config.toml
model = "autoregressive pixel model"
dataset = "microscope photos of single blood and bone marrow cells"
train_examples = 194171
image_size = 16
horizontal_flip = true
levels_per_channel = 6
vocab_size = 217
arch = "transformer_decoder"
width = 256
layers = 8
norm = "layernorm"
norm_position = "res_post"
activation = "reglu"
mlp_ratio = 2.67
head_dim = 32
fused_qkv = false
bias = "none"
qk_norm = false
parallel_block = false
inner_norm = false
positions = "rope"
tie_embeddings = false
init = "lecun_normal"
optimizer = "soap"
beta2 = 0.99
lr = 0.0017
beta1 = 0.95
shampoo_beta = 0.99
eps = 1e-08
precondition_frequency = 10
max_precond_dim = 1024
one_sided = false
adamw_lr_other_params = 0.0024
steps = 9400
batch_size = 128
epochs = 6.2
lr_schedule = "cosine"
final_lr_fraction = 0
warmup_steps = 280
weight_decay = 0.1
adamw_weight_decay_other_params = 0.05
Rows from block 2 of a small autoregressive pixel model, named by matrix and row number. Rows with one number belong to one neuron. Each number is 128 + 32 x the weight over its row's rms, rounded and kept within 0 to 255. All counts start at 0. Numbers have three digits each. After the name is the row's rms in percent of the matrix's.
Before each neuron's rows are labels from the 100 images, of 14976, where the neuron reaches its largest size: "strongest on" is what is common among them. Only what is clearly more common there than usual is listed. The data: microscope photos of single blood and bone marrow cells.
# gate: MLP gate (model.blocks.2.mlp.gate.weight, 672x256), inputs 74-110
# fc1: MLP up (model.blocks.2.mlp.fc1.weight, 672x256), inputs 74-110
# fc2: MLP down (model.blocks.2.mlp.fc2.weight, 256x672, transposed), outputs 74-110

strongest on: cell type: lymphocyte
gate.240 080:152082101173089100122152086098072153177166146161146122142130149123137117124129115162103120155169113150164146098
fc1.240 062:071197164181094147149082143129125095118170197104127117103156103116114079169111094201105134054087168132149131133
fc2.240 109:096174163134147125127080133141194073085131155142134128118099178155127152086120127134111143169075086143157095126

strongest on: cell type: artefact
gate.658 094:141148084041108233094141112161111129118107104096187130131125106088085120102114167129082128090092132059104160096
fc1.658 104:049138153115189075072109091172166099164108098147140138090171062078154104099115150205121136139111114121117166142
fc2.658 114:133097081165126192166113182167104137081134135063126098152114163160135132133152126068185130150127148205095118132

strongest on: cell type: segmented neutrophil
gate.246 116:097153162139131063151138105070123124108090117142117127114135123145131109149117131185105151069092132144132134129
fc1.246 111:090164098121146161082136103145078153124137115131085143195140142128170134117135194125168106101135140088121147133
fc2.246 110:135085133131110150055088088139143142147109159140153131041175115132116161097141059110123139161119103157167149106

strongest on: cell type: erythroblast
gate.316 111:123152109178121115170120127142121168222148121158115071056094099104179178090068131118118169112111124131168094131
fc1.316 102:127203142094157127120157167102129113166112113178126101123042169130160175158062163097129127116092125124149129095
fc2.316 115:133114111079113149117178124158155136135150140009153148116128126158167086132148116113100110154136160158103120183

strongest on: cell type: segmented neutrophil
gate.418 121:119086155110160071131101111119167178062141152154157098096112138123151119058126122132110122150125128133132105137
fc1.418 122:091126123138061114129146117134125107109143089169117143099144100089127128110153083155113156118192027195120145103
fc2.418 114:182157168132178134082139127140071149109108158094080130164058133154116090125100101076112095041138168068103158142

strongest on: cell type: erythroblast
gate.633 113:160145175150107134065118167098095074110118082159114119149173098136140175151180143090081141111193083120123097143
fc1.633 100:093090109088136136169160095152132159148195170126165067133136177144098111120084134179116144153093197115119170097
fc2.633 123:174100139139087083098128085113042108152116117123127150130113150152115114124106158136100132181134144157128098101

strongest on: cell type: erythroblast
gate.263 098:116105100075094220140106053142135142108112111111108144124168172107141106165130121101137106185139121152189140101
fc1.263 103:091114101132124106115065039075098097068094099089088118098168162097174130158137159066206114131135152145125156137
fc2.263 099:164117113202177129140137188199169158169165164080144113142143118089053067126152109081113141103165138167144123087

strongest on: cell type: erythroblast
gate.116 095:127161121149127151128125122148157116112177103096120149108135143119132070104168077065137152098127079099132129092
fc1.116 103:125071116062104167107101181172097135118094189106048167184116109096113112164091157153099115162139193114106085152
fc2.116 091:152172162136158092157131098151205174041165077134190068113112153160134141073176058097145138131137096117156154077

strongest on: smear: peripheral blood
gate.518 114:169189157120093062151107151118172159151095116127112155059120136072136096100156082095132073102118094095119079095
fc1.518 102:162180142117150062202139144162158126167098150154143168086068097120086117130084124123141044128130091119078127105
fc2.518 101:071126081131150165065094088108116147044145120116106121182111167124166156157148103096107146142133132114181122172

strongest on: cell type: lymphocyte
gate.322 097:152161168111143110164148055114130114100056138102129139116168097099133150075112176126092087071127079150127175135
fc1.322 106:135156163193074099144132145091090128136178121069116147096087107166048163163124092115142147160079141116111115125
fc2.322 095:154136116120141113153099117165124094083117136186129160129110066084136152121071131118121126131131122131113117131

strongest on: cell type: artefact
gate.237 104:100153115145150127153210091140035175152133119066127114147175100046065129108145153179144134148092096136124125102
fc1.237 102:136115135110158157160160084145039153157149145083157087158110120070130130114096098168117136143154079139126109056
fc2.237 112:132038143079159235174135115157167104070100114147079129146154108144179147144156119116157101099116187097118132152

strongest on: cell type: segmented neutrophil; smear: peripheral blood
gate.331 105:059127112123101135053113170064156186138133099162148109140168165158115138145145151133137153128106144110095080158
fc1.331 111:135113088172133136132136119133138133113170141151160109100140148214112130097125144065145124170146146111118176116
fc2.331 122:124146132141133140111126146092151146070065149109166124126142171161129129190113148144059095094130161118195104123

strongest on: cell type: lymphocyte
gate.345 126:123190145130121100105173150092085105102114113134100132048185125136112084066128144077117133094135096126140131144
fc1.345 126:154102113173126168167065077173161115079125125124211143168089114091161157170146163192114159115157165103125138142
fc2.345 126:170077211147186159115126097106144136149159064154123133150118087166149152133107100177114096129155108153128175160

strongest on: cell type: eosinophil
gate.568 114:102096116127148123071100163150118107104128191128067147092138091164172233105116098143079177141144089099110172081
fc1.568 114:149115150130084133151143081097109189158123150065162183124135182051139096124158152156123135100101232115122131188
fc2.568 118:124155131149093095128138105147190141156137101128145161138092164139171175124105120086094148095170175178137115074

strongest on: cell type: erythroblast
gate.389 100:126129125109125142107110137140131066119139126153075164093142146090132159164093151158091153160098092118109125114
fc1.389 102:149119074174111096127121124096129165137179118125183091176096149166129156032140117103168097142180174182080117121
fc2.389 120:121124133171080132110136158161131103127155140093131162081168141151131145130119119177127159110114115167085131092

strongest on: cell type: lymphocyte
gate.412 086:110191199136125169148081106105065115152149088129155119124119193113165176111135151154159175113135127140186187108
fc1.412 087:160048055169140117083146142163164159092088113128111100148098067134087089112123159112119091169108143132101087129
fc2.412 104:167090062119103167107155126112154087140089208171154099133138164084162103132150164085144137117175135108162111172

strongest on: cell type: artefact
gate.302 127:118180229119173104163052126131117118171129070125126148147089150111141130081112126184123134168133145105149154141
fc1.302 106:110152163074140089171020126142106189171160112147102122239144104109110153143114146157163125095132160090138142156
fc2.302 116:118115123079112171122165146159106143086084106171166135115161128117069135157143108157122116130111172113119138127

strongest on: cell type: segmented neutrophil
gate.621 085:047111103140142134097139135112137110060147182115152107167133154127087076105096101177159172169117108152106169142
fc1.621 079:158107160151098086114064116124138083125048063089107143086099118160125180179151095129093127122119151142122098059
fc2.621 153:106135104068151154130140128065132168105165098138116143117131145148066171173115113106108069157137154123109068137

strongest on: cell type: lymphocyte
gate.199 086:140135126139110126140176175165123149186171149147169167085083131107129075144198102113117160115163128136118123097
fc1.199 087:159162117150191180107150183171104132186132066115184086111088133114146116112182123134101124110136166154131141123
fc2.199 146:108122150138151173051133084180157099169144090197092187061133074143092168116171050119159105133104116049118122106

strongest on: cell type: segmented neutrophil; smear: peripheral blood
gate.632 122:101213125061092151136131133130135147108146215131148103165073118154111132061118189179155145136099140128157130136
fc1.632 095:067209137111101118120091123113133174096142200154136120174108146097087088088104159179147155158104148071121165105
fc2.632 118:124112141153160168100083095112142069166146129173174133112148142116158092185196138158091140185055146128105166092

strongest on: smear: peripheral blood
gate.626 100:109161119123157158119110139116163095121139090121102181132079118120130130145149096172078156121157131114111166147
fc1.626 105:104134126114103111066149143120141111119122090130134164128083090163141121154083091062142160145160183136111179131
fc2.626 099:121154134131095132146122092176143201133110140135086138131107130112084127145179138154173158139163086096123105139

strongest on: cell type: lymphocyte
gate.329 126:162104115101149138114149134130160123080107092158129159166131174119137097126130088095116170144140125094153140118
fc1.329 114:100132155154202152109138138154166123122103088189130149123152148131108068129120065109090128158103122105120127171
fc2.329 122:130157089155083039191170128147129135120083112053135164168130103187126154149071170112096104146163166091109130163

strongest on: cell type: lymphocyte
gate.61 112:125162156153112145148156069142134143136140152137198083159140128071095124211123150141116151110100095128152095165
fc1.61 121:177104124118105150178155106179128144138116131101159159079147060032181138155178116133118144107190090105150166122
fc2.61 111:092145101137154124131121119104162133111119111124123193138117196202134126103142134105115087137111134137160109101

strongest on: cell type: segmented neutrophil
gate.495 122:110181143156179164103118200161167099065100151101143145190121128157114038201096092125141105117091122122115120096
fc1.495 126:130079133168151164147145171105115162094093088139122038094115151121100214133164127193123107098095099113180133052
fc2.495 109:131146164068124148102172126119135122183182168150143118169082163165082128139126129088161160079145097072132070162

strongest on: cell type: segmented neutrophil
gate.205 129:153178102077169147103132129134178128128126104186161135146098169106059127163124129129077092079117157097144156151
fc1.205 101:134195134045110129102150129124195054122072116186134108109130148153083086147110137134098130142104155078116141171
fc2.205 126:100120144196154117093109139132135168209210143115136166138106114141111115175163045105087182134107119118119102157

strongest on: cell type: lymphocyte
gate.421 107:120104144102099106186055151131125173085144124121127121143125125104050175122167116109162121112169171158115148099
fc1.421 107:135067159079130128123094153109089167124143130146139154110151142142107127113167147130208162136131124110121139117
fc2.421 105:159134123198048159014109128164062126101169128158113163105160092116148139131181113134139123097104116107186142140

strongest on: cell type: erythroblast
gate.420 088:108110157151169099078109106093146089137088100110138120104168087113168094120120095088102112170099163060129096107
fc1.420 085:103120127117140137102077138132168128144144105119097189097115074103167069152134066147105176147107154088130083140
fc2.420 100:119147057153122101121161091132141159112109149117120056152092182086097153131149115179106101159139077165130146148

strongest on: cell type: segmented neutrophil
gate.297 133:130130155105123127159100105138104135132120109148116171075095179126101128141189169179069119147138115056070082121
fc1.297 124:141128119129168135092155128066134113145141109157147107185209104132141135153038099092161130079140115210146133157
fc2.297 149:077111160147124161118128120150161153132082162122124162157174165118108087130095099137111136102095103097075143153

strongest on: cell type: lymphocyte
gate.484 104:181066172092201160114097119122148160164185073179107138120119127156123061151110188158122120123141151111199139125
fc1.484 102:129177166136168179132083136117136129093134161122080156186143191129137125183152207154130101178096183146162103098
fc2.484 110:108111129196093095097138174126073157147124107076133168124156125192123147051091106135089159097087153159112208153

strongest on: smear: peripheral blood; cell type: segmented neutrophil; cell type: myeloblast
gate.398 104:091156152077104151160174148118137129173183152153099145093142093195074126122149185084215131135132132105122156116
fc1.398 120:095146073126186138091154113106129122092101162134117121140131186111165139103097115123071087099150132145165105119
fc2.398 121:071145127166121171074130167109131050129098121124109170065108082108117077143131159086117125140090127147140094100