From a checkpoint of a small autoregressive pixel model.
Model: layers 8, norm layernorm, activation reglu.
Training: soap at rate 0.0017, 9400 steps, batches of 128.
Data: trained on microscope photos of single blood and bone marrow cells, 6.2 epochs.
Rows from block 2 of a small autoregressive pixel model, named by matrix and row number. Rows with one number belong to one neuron. Each number is 500 + 25 x the weight over its row's rms, rounded and kept within 0 to 999. All counts start at 0. Numbers have three digits each. After the name is the row's rms in percent of the matrix's.
After each neuron's rows are labels from the 100 images, of 14976, where the neuron reaches its largest size: "top examples" is what is common among them. Only what is clearly more common there than usual is listed. The data: microscope photos of single blood and bone marrow cells. In brackets: how many of the 100.
# gate: MLP gate (model.blocks.2.mlp.gate.weight, 672x256), inputs 111-147
# fc1: MLP up (model.blocks.2.mlp.fc1.weight, 672x256), inputs 111-147
# fc2: MLP down (model.blocks.2.mlp.fc2.weight, 256x672, transposed), outputs 111-147

gate.301 108:523522474492444517474507475522493518523525521471526493532493557512492475495486487528487522466518504525520529502
fc1.301 091:525491470522478528500466485515500547509504499459531503552458548519467459518491510486516538478511482519492453495
fc2.301 109:487464525509527470524468495495524450462509440480499528448465454498553496540520490454518531457503500505517490456
top examples: cell type: promyelocyte (25)

gate.394 119:474516517511478516503463534507504526500504463483487532468483450532546485514506531500511502472442494525487509474
fc1.394 108:524543482521472504522482548493532520509525505473466528515480509521534496494511498493500480488422429546506479496
fc2.394 103:490502525541517461501474483470490521488509541531473520526520501547473535497476505530523521556491510448504499506
top examples: cell type: eosinophil (59)

gate.34 110:507491439507549493492544498495536494506503514464480491467458515446514488509518551478506502500529501498509491494
fc1.34 115:512478502497474471481474492465505453529521554515526498487521492488542510489478495480534498501532516506474517526
fc2.34 108:523461505563485522511463473547489521444495491488500506562484458509515501508474461499484497516511508532485529487
top examples: cell type: artefact (28)

gate.499 092:506500491539525561506538478491482475499498519490509511489516526484488488484499446521496496493483504509505524537
fc1.499 093:510504500469513457467494523484503495515497507487492490470475493556497493501524532475513517470550505485479494465
fc2.499 129:573455499521532492523519505484471497503493494533461523507501467516474508521485494501553504486518501498489486461
top examples: cell type: segmented neutrophil (41); cell type: erythroblast (36)

gate.430 106:527492473502501525518471468471524505474483481493481525512535486494453497488492510457488534492552476509481468514
fc1.430 120:542506442489494485503508517513453529497508488508495527491533516482489532475471512498521474481511498515515514518
fc2.430 098:469497491518497489492490507487539476475475512506523491493497535507499448511526501484474526509465515474505468460
top examples: cell type: blast (29)

gate.265 088:510491507435521498468500513502477486472474530487554516506513522495497475516482549497525542522512530507510528489
fc1.265 092:480468498538504500509504506510501480524467473475515474514503487493546505497509491517497475488487483479469469467
fc2.265 096:524451493467545497425547494523516484524523502499520461491484477495520463454502446526499509536517489533491487550
top examples: cell type: eosinophil (29)

gate.35 103:508472539508508493492483532511533524465513520505550483522463507513507483491513553485491509476495502521501509527
fc1.35 116:499497504448528464545491531519497497523532475502468504471470489512499471481480472505483489521527487491504502475
fc2.35 099:468503496520486481476463502497546479493425539474520533530497511511500531526506475478492513500509513501495510504
top examples: cell type: segmented neutrophil (64); smear: peripheral blood (56)

gate.442 110:507572489501501540493495475502512450507521491497497480464486508464471497524533473495483548486486492467530469514
fc1.442 126:530529511553508465483478469518528482504490527493470485513475502491524525483488528493525486517467445522484472513
fc2.442 110:479501460447495520524515495488471503499510487484518528487520534517499499516546472499474515516501537485525500517
top examples: cell type: blast (26)

gate.472 105:532516506515505505466482550427555485495491484521501552463447516493538503510499444483508477489492501525491523478
fc1.472 107:495511478491550519514469521457501483492534537544510518510509558530505492491472514482466501495494491519495512492
fc2.472 111:497504536506462483508533470547518491461521498471514433541465493463486506501488527495500527475460484505533489549
top examples: smear: peripheral blood (68)

gate.348 103:534542523538522475462484486454500516469509508474482473508507473510502502524530507511485503514498538529493511520
fc1.348 104:483488498481480491527485503488505500472470469496488514539530453484492463438540487462464502479492467548528504509
fc2.348 103:480487496513469507491529486542516525491521545520459452433455555520542529539526499468505508536501482459515485524
top examples: cell type: artefact (35)

gate.13 129:505488516480481470483485543489511451491494509496540480520471513490498520483550535473476504479502480501430513442
fc1.13 114:460507492522517515540491474511492505524505472479443503504533553500486500544468476528516528541502537467560461498
fc2.13 125:494502496472494535483563505502482479509520492500504475475476478478511472468490533513523492492485495465455512503
top examples: cell type: plasma cell (28)

gate.111 124:531487522510535474469522515523518531516498486550518487519504502504474488457505519503530524521519500529513492497
fc1.111 097:547464482500507476481503504501500532524455463514517474523504478500477485477521521505540478495474505503529506488
fc2.111 111:486491505484530573502472496524462531538543546479497522479491544526500530503494452477467503502510498448483476520
top examples: cell type: promyelocyte (25)

gate.395 107:493466492519483536496497523546538463464467521486514488524472448511513487527505478523466509488459491493431465482
fc1.395 116:497492485493445495511517518540518491469515518506521498523497455494528531560503510550495525521470500464483455537
fc2.395 119:521503514531534524544456505540498511494486499477514477485467571491462471525499486498480484490490516490535488480
top examples: cell type: segmented neutrophil (49)

gate.595 125:501478483491504516493501497511531481446483532501479560507497507538495529488504502476474538473549470532468469507
fc1.595 117:491560489541463526482488474501486544480496527508479514535486485521489498454472477488482537471534486523499498531
fc2.595 113:525480497448548517457495496493495434538523508473512505463485473487534439536486514504475448474544513507502548491
top examples: cell type: promyelocyte (30)

gate.633 113:465526500511483484447501529510500484503473471494478471483485511504477500508498502533452475536515462458485498458
fc1.633 100:511488468470493523539514468534507499457517497508508492519511515473483469477453506501517532462502527528500495482
fc2.633 123:490537478533512515498491513490489459461474473465534529500519470520496469475439482518531532501495505513472497508
top examples: cell type: erythroblast (50)

gate.110 102:476510522479512535482512515503456535526512464476530517482465524513546485471507457504464455511534535509505512542
fc1.110 091:503478504525482456508514499532504471457465505528487468497478496530482509525498548462516482483529527499453474460
fc2.110 106:474528498433472510449534501510486498492478524490530511447507464510518471484529451498487488491475506513513497491
top examples: cell type: artefact (35)

gate.503 098:492461533533498498514535465468483513496524493516503484463513477505498494505474502498499516509520518526490489532
fc1.503 107:471487541514511495533519530487521486481478484482527516506507485503507522525496472489500478494475491489489493443
fc2.503 098:522508479522489474496507473528505533558494510528498525513465499483479512501500518511485468496513546523500499541
top examples: cell type: artefact (25)

gate.308 125:463520471450507477457500485424532496471513460494473514521518520519496515528525524485538479491467506447471498513
fc1.308 094:490505483473459539509502491454506516462508495490468477547506528541512523486534533522503475505516474492509456515
fc2.308 104:516456498530463450527436464525514472526440471490514490492524484467497500510511488509483482499484568535502490469
top examples: cell type: blast (25)

gate.29 140:474505455523489530544489546482463518459501517494444459529485533501450535518493517505475481470442544518503532544
fc1.29 126:479510504503507551497525527479466533485504520521409472484494507518430487483504492495495524511427523470486545520
fc2.29 120:525485530509488481560439512520546561512476496523520520479548488487504559479489518526474491490518485479492512492
top examples: cell type: segmented neutrophil (99); smear: peripheral blood (90)

gate.237 104:509498477510464464488500505482530530446513511484494476482507530519478467528484474520519495521476552488543495497
fc1.237 102:515539510502454512482514522484511530510492497472487450468527519456485497502484517534499515532440523508495526464
fc2.237 112:459469492473515504489549498488486429499520525476492503518474491452514523484496497501472463479510475494450489483
top examples: cell type: artefact (26)

gate.512 107:532517487535519520475479483486500521502479487480521538511492490524468476482501462489501522483519485503507508467
fc1.512 114:492488489491512470511471499524462487514548484498483494526477463464467542508484511455485501493504493477501491477
fc2.512 118:497509516485505501503502530491507513488477524490507528498513536490547484519485507550504460539513517515487501525
top examples: cell type: artefact (25)

gate.146 101:471539525482525506500507479495540512541516531502552496522504519541505495488505460530492476478559463536490468485
fc1.146 100:504496459471485511457477487512475531534520445528485501516488503501485499503573498490504554505508509467513493490
fc2.146 112:495524456497538514516487496498521488470498497474528474505474494484551482496493507521512463448534528484503493507
top examples: cell type: proerythroblast (32)

gate.418 121:478501491455528529492533525554468496465512528563510466535504455481490515478494497473466497512542457507506488510
fc1.418 122:538449542506513501465530488474526529526498516555567472464515469551522451504482449519497519547475536500489451475
fc2.418 114:482533467513511478526463516486497505496482459477488489521489528487482476474523525466527504498470509492509527541
top examples: cell type: segmented neutrophil (53)

gate.582 073:497505472500481500506490546542470529469522499519478527480499478513535529510508513519502478488520472444535495492
fc1.582 070:520468513518491505508496489445509522467481479505488532471547486450516501526484508507522528492511508508498474492
fc2.582 089:459476467529504496516490482482494513526519488480495501502493508493474525499547482472500456453522473491517488495
top examples: cell type: segmented neutrophil (54); smear: peripheral blood (45)

gate.381 121:519488499523467510522430492523518521484522470467503468537493466482524470507518496523532428492498511500514504514
fc1.381 117:473510514458514444512559481488476472500495508515515503460530527495485517505476506495470540508492508479486482511
fc2.381 114:532499569516462504512511512502495476464519490506477474525514479485500538488473521529519492485471501499533503487
top examples: cell type: promyelocyte (30)

gate.420 088:507479525543544482500472514467511479482483534486501523409524493469512517462467456491505499481502489508483501517
fc1.420 085:484466509544489484526497523459486439499474476499502524457526516526503498488503455515502547532516455447455525527
fc2.420 100:474531491534510494464476451506508502478488522481506463549484530460539444500471522482476480479514470469547520523
top examples: cell type: erythroblast (60)

gate.564 109:490502455502541574492518511493519469515509507475476523471532475557526463507464493489448442521541538545510459472
fc1.564 114:518526490462511528469496507501514498472500500497502482529508487538523495523514504464498481524455547529508474531
fc2.564 122:477490502527516538487496492480504526528492546504483495478497522536530521514496476541482484491518460472477474549
top examples: cell type: plasma cell (28)

gate.464 111:544527509485493456486492494519516548492477525506476507528527511501516509507525505492459480532486484441520461522
fc1.464 109:476522505506476558513568503535493458495530528480530484495464483514518511492505484514519470474513492512474466514
fc2.464 122:531509538514479467478488475455497507461468519473477528498531492533543514517500486478465534505471532477514522457
top examples: cell type: artefact (32)

gate.658 094:520491495508448510541505504548526508463498455469531498538445485536545529501486506525529477505504517449499518506
fc1.658 104:503523514520519512510470518545494516495516516532494478504509527460486480470493491504529517495529542547555482478
fc2.658 114:509528553539500515490482516555543476487503488503540524503499480557534460515526498507487465460491528475433477497
top examples: cell type: artefact (40)

gate.159 090:503488524466522514513513508514515477499496492495502519509453490483487487473535521530510496516521467496547492515
fc1.159 090:492529480499447473487483509511501519521482495461475531524509503486506538503502452504485468504512494538502481482
fc2.159 108:504490498483534470512519509494506535449507510510491492476504482489503507523545499492485535512451531498528485455
top examples: smear: peripheral blood (91); cell type: segmented neutrophil (50)

gate.389 100:490501496519525459483490479515495503516533484515488525494469544540543571527501455533509500492495493478481520548
fc1.389 102:517489513519491496505557548487487486505522502531517493509545468477460444465500518517493492493500481539518472480
fc2.389 120:483557461517534482470491507521506481534465483493533502483500531555506548483560504492513500510512495501511512487
top examples: cell type: erythroblast (37)

gate.191 101:502494527493493533528432489492499476510495498502465481494505505480469475482490530530489513511502494508512523526
fc1.191 090:538503504543498487545462483442485464477496490512452491505481516462516498480475530500496518532512569499524503516
fc2.191 096:528492503523510492484508493538461501534490528489551518563491502536489498517495512527492466502480471493463475488
top examples: cell type: erythroblast (33)

gate.269 111:450498475483470499542530507470473511514522506534449517508504494501536535527479493528513508501508547481492508509
fc1.269 100:470516483481470531514511515494457482524463483529452512518483497503515482523484495500490489546531523489539497486
fc2.269 107:496517532522523490491526528487489448492534482486567482474453493508515488455489519499497454478496451515483492461
top examples: cell type: erythroblast (38)

gate.141 119:492464485467514523451488465480510493476537518524498518544489480520512505492487496482489517527507510511514474489
fc1.141 106:459492529462513504494534487447489491500517523529515531529459508544539493489483514494496497497496498494507499500
fc2.141 113:526519512530495476552516540508511478551510465538465472476518476487491496531511503528487475470492518526492480486
top examples: cell type: plasma cell (25)

gate.165 112:480476483523526475476478533516492504515505500529531477471480467516510462520524508459501489589532491512548482548
fc1.165 111:487564458517502519477490508491513514515522483502492492513514487551486489526496498556493513490500528512490503480
fc2.165 112:540498523504468483545465499484450504510528461506466519486480517469508546485486543505464517500480525508509524499
top examples: cell type: plasma cell (36)

gate.178 088:495527509491522507513488483441446483474485489520469491487468492528485511464508499514453534510459508487501513528
fc1.178 090:515523496519482502530434517503452464473499490473483481471504438529540525513484533479468503517480478501475475479
fc2.178 152:491552486495522519529527466469476508529512511468502486504496473513505493480520494501536479485486451506494485476
top examples: cell type: blast (28)

gate.119 091:495503471526522543518552490508506502486497488518543520476473509498542531457525526472455483500495463528493500502
fc1.119 107:516514476514502511455480502463522454521536533514438502493493542531514505510538477488532460469489503506503487493
fc2.119 092:496517491509487512500526521563506534495471497466538511463497466470498455460487500518468499506498452507487511506
top examples: cell type: eosinophil (31)

gate.115 099:487482515520506510484499492511507508533513467473515519498472480538442511474515510554494549520508457482508487514
fc1.115 090:509483493514499508511510470467517495543484425489520518537458502512460505493532543508483512495494488493492485496
fc2.115 100:501502541477530509526541496505483481496495519487530525493497550465474509501499541485484496491501471480535504517
top examples: smear: peripheral blood (97)

gate.166 096:547504486507482500500472571499437507503454453468462527525550513520498527486447493504499487525485476495519522508
fc1.166 092:485518517527452467509481517494463522476475487513437492520511466520493556518488487470490526513479497499471495521
fc2.166 093:504523487457524508549500466499524483522531576532532489519474529513521441540524503488467468486536516531510516461
top examples: cell type: lymphocyte (41)

gate.536 106:484467508519491481489454465552504492475530454459538524497502521512503506516505518520509532485501510455508500535
fc1.536 099:486477472499540516467477494532547498519515476461492507477492496511503511572499496508519486483523493483515517497
fc2.536 110:487475524462500481509474503454503530500442514518475485513508483511492542520506491500502516479500474500490508505
top examples: cell type: blast (25)

gate.244 138:520439504542474504535498518517482528564506497518485501513444475468511468580497491545480473520525505475506518532
fc1.244 124:520480521536479495507494507497489529523501502521535513533433480526484479518517462545511444494498476514495505484
fc2.244 127:514482497519534470468511515526544440488461504526514510523530487465501448498503534472490500519513540494525510492
top examples: cell type: promyelocyte (26)

gate.120 109:497481516497506557521508495447496450484487470506535505516528521518505492501490522534486475534469516527506474537
fc1.120 101:517523474477504483494519478525483547494540542506440497471492475476474493485526515468521487451500522472494480457
fc2.120 124:508502486480523497494503475444460455425494466535536490507529500503522479483480491491516496488449538576508481486
top examples: cell type: erythroblast (82)

gate.297 133:487511490518512521530490465515531478486505495479537511498494502464504491489478414539483479511478513472467515506
fc1.297 124:468472479499492485492487541495451481495491524531500515505527484524501541525547571451519516505541473516519479498
fc2.297 149:487520505511472519497487488526486496531466505525495524470497497561502482522566545518531489506521517442494482492
top examples: cell type: segmented neutrophil (72)

gate.160 100:497501490464491466496488474502504515561470506530489521468491505464503490485517507457479472516504477571512493492
fc1.160 102:515481496471516475512500506509486508451560494456502472521484500487533491496468515511481518553474478485518537464
fc2.160 107:502501502458506513518481477485532494516481504495432489500506502521456531506524516484495470496503515523484442494
top examples: cell type: artefact (28)

gate.38 110:509482574540527486500499492525525498518488495479501517447486512487492488497481475490504532478462533465481514495
fc1.38 080:468478467504524524503538533508484462483530507527476500518489500498465514515528553528522488515546478526482507532
fc2.38 089:516488499491546493552501509509495514538500540501504498486466553490512474510510489476505526447474530472490515502
top examples: cell type: erythroblast (33)

gate.560 092:496515502439497510509495512505481492515499519448496495503521481511527503513524514514480498503521524524560521480
fc1.560 114:508533489461505495467525494467503527526491477479499529527528538514474522487448530499501501507534498449452510494
fc2.560 100:511480514520540495546513506526474525478468528506482455485484508491520424500519500509484522502449474498488494498
top examples: cell type: artefact (25)

gate.316 111:462470473507522500460486482508496480487486475500516538501500458521489468513449516503459504475531529523504465509
fc1.316 102:462519462517535526457495502472486454493495495494457545465520499535543501526451486506475519481529485520509512519
fc2.316 115:526484519494477499520533511507511500522526478508502534509470503545503530510531497484488459508463486453519516497
top examples: cell type: erythroblast (39)

gate.116 095:499536471516495541543480514522494508509508514508534495448457500526531504485503499508472538513547531522505477555
fc1.116 103:479451482504515502502528503481500470471510509487534528493536491490466518537469520507495489509502490493474540487
fc2.116 091:503530549481498524513497476527475508517527505513504483451496528501539510477502506517518503523512497505524450559
top examples: cell type: erythroblast (38)

gate.117 092:504484542500498488533469547475503505500509507500494483508487469507516502511506468526449495472523488508470449503
fc1.117 093:560465496502482489507548503488485527495509424462563491499477514497533517556514470470494494506518511511526507522
fc2.117 108:490536520464486534507492473501459498488496472502502491541505459538553467516494516493494464517463492486505521487
top examples: cell type: artefact (25)

gate.578 110:509496494457491485469493515518478490533508541501522470456476474514497496480475521543489498530540515464518494513
fc1.578 120:526524494485480497518476483527472534485519534469490432510485510528523470469465508510492476533466508471536484504
fc2.578 107:534521473497512530494544529495494446502499500504518539498470518471525486534521508485491487473518492494508511493
top examples: cell type: promyelocyte (27)

gate.553 093:517539543487530500492525480518515505521517481486495519517509510515518517504446517539476430461459499526538492513
fc1.553 094:483493508476541467492466488531511504523467504487498515488486484505518537517508520513500509528516503557482463497
fc2.553 107:489510516502458501473518542496490450480515501515523474480511520505518527485524505482526489541537489484488511478
top examples: cell type: artefact (41)

gate.92 115:473504482507481491482481497495479519465505462503483532513500510517509474481495472530490497491499480503502442504
fc1.92 101:546469479513508526514513493499512474524493553522519475456465502471485508529492494479503514504509494497461510526
fc2.92 112:465527521497487481465520492487520499474499497519483515478540502490483445481502468540517504481535511556528516503
top examples: cell type: promyelocyte (26)

gate.93 128:530510489513496534516474494463537516455463494513531503535515507487475492487489502515504522484442518484535471503
fc1.93 127:478473491516529486472508529528467497516514465523525495508516481508500505529505520510526500519491480513421493549
fc2.93 126:486521496481466494490500511492507509488519490513532531460479492520538485488518541506512484474500492475493524517
top examples: smear: peripheral blood (43)

gate.144 090:448471531531511542517431484483486490470499475484512463504532481518495501468499468484463477514493476491487483503
fc1.144 091:460462496495495531516471499485521502474531484519480480486523528457480515484485477519487458498501505512472488507
fc2.144 096:541492495472506525492534488531522502518429526494486517495485496529518503519502543537478533503517493447510474431
top examples: cell type: lymphocyte (38)

gate.615 108:476522486486519485513494492482474536494479512490526511431453460535495512511506452547455502464467487535453517515
fc1.615 112:514484501535515499503525503548535472543504481522472468559535521482483492487476515445536512538550512522520497496
fc2.615 119:458487493529511509525512456492444508518493457463526492516503474504483479529451483471511525470501501530503540501
top examples: cell type: eosinophil (56)

gate.302 127:464485456502482483518528528513528499507516499471524486494488543519518528501498521486511517486551508493497482506
fc1.302 106:507512446516478515504524514492531467491507521497487511447475515512507479486521499483494485481504486503510479521
fc2.302 116:509491510511503498520472529504515470512533487477490513540493543470486487561497530483459515436498540518472489523
top examples: cell type: artefact (33)

gate.294 106:471476501454442511477468509441478497533483510499576527493461488469509487489503551505451459566494510524498508508
fc1.294 095:485490496469503522498476498434490529517498515474532513493492526504533474471521572492454493500484485507498494466
fc2.294 115:489515507479504481495482518524480543521501481557526512526541553516487527494491522524508497506504507431480517482
top examples: cell type: blast (26)

gate.114 110:505500538526514481520550494523574511480494512523476489528511514502455484531499497503496491485500528496506504491
fc1.114 112:557457451495469507498499476530504475470525559492529512506518460461478544483477549510517540509496498475487491503
fc2.114 100:473531552460510496486489518511521485502521494505496475522465520516513490490534502484516474485490442525524489495
top examples: cell type: blast (27)

gate.18 097:506519475461527494530467474509502499479520482526482512443527536570493500483511444519492538505549493483499510511
fc1.18 102:532435487465491541513526495502506520478514444521510519504494509534464492526493508490488494496510488516443539493
fc2.18 096:483508501532445515474513498471476467491503504515549486484501508492506442466496502514517470515534511509537502487
top examples: cell type: erythroblast (40)

gate.496 125:485471501530467510515506487478485498500484545461453474537486519487538478474475478516479481461480493482521481495
fc1.496 129:491549512515474487507504493500501518535521507460505515514468468500531515497500488484472521438506501515429511519
fc2.496 130:490519514483486521501488526492527511497507423503534503472500489505518510471517494502495489537505449491483514480
top examples: cell type: segmented neutrophil (51)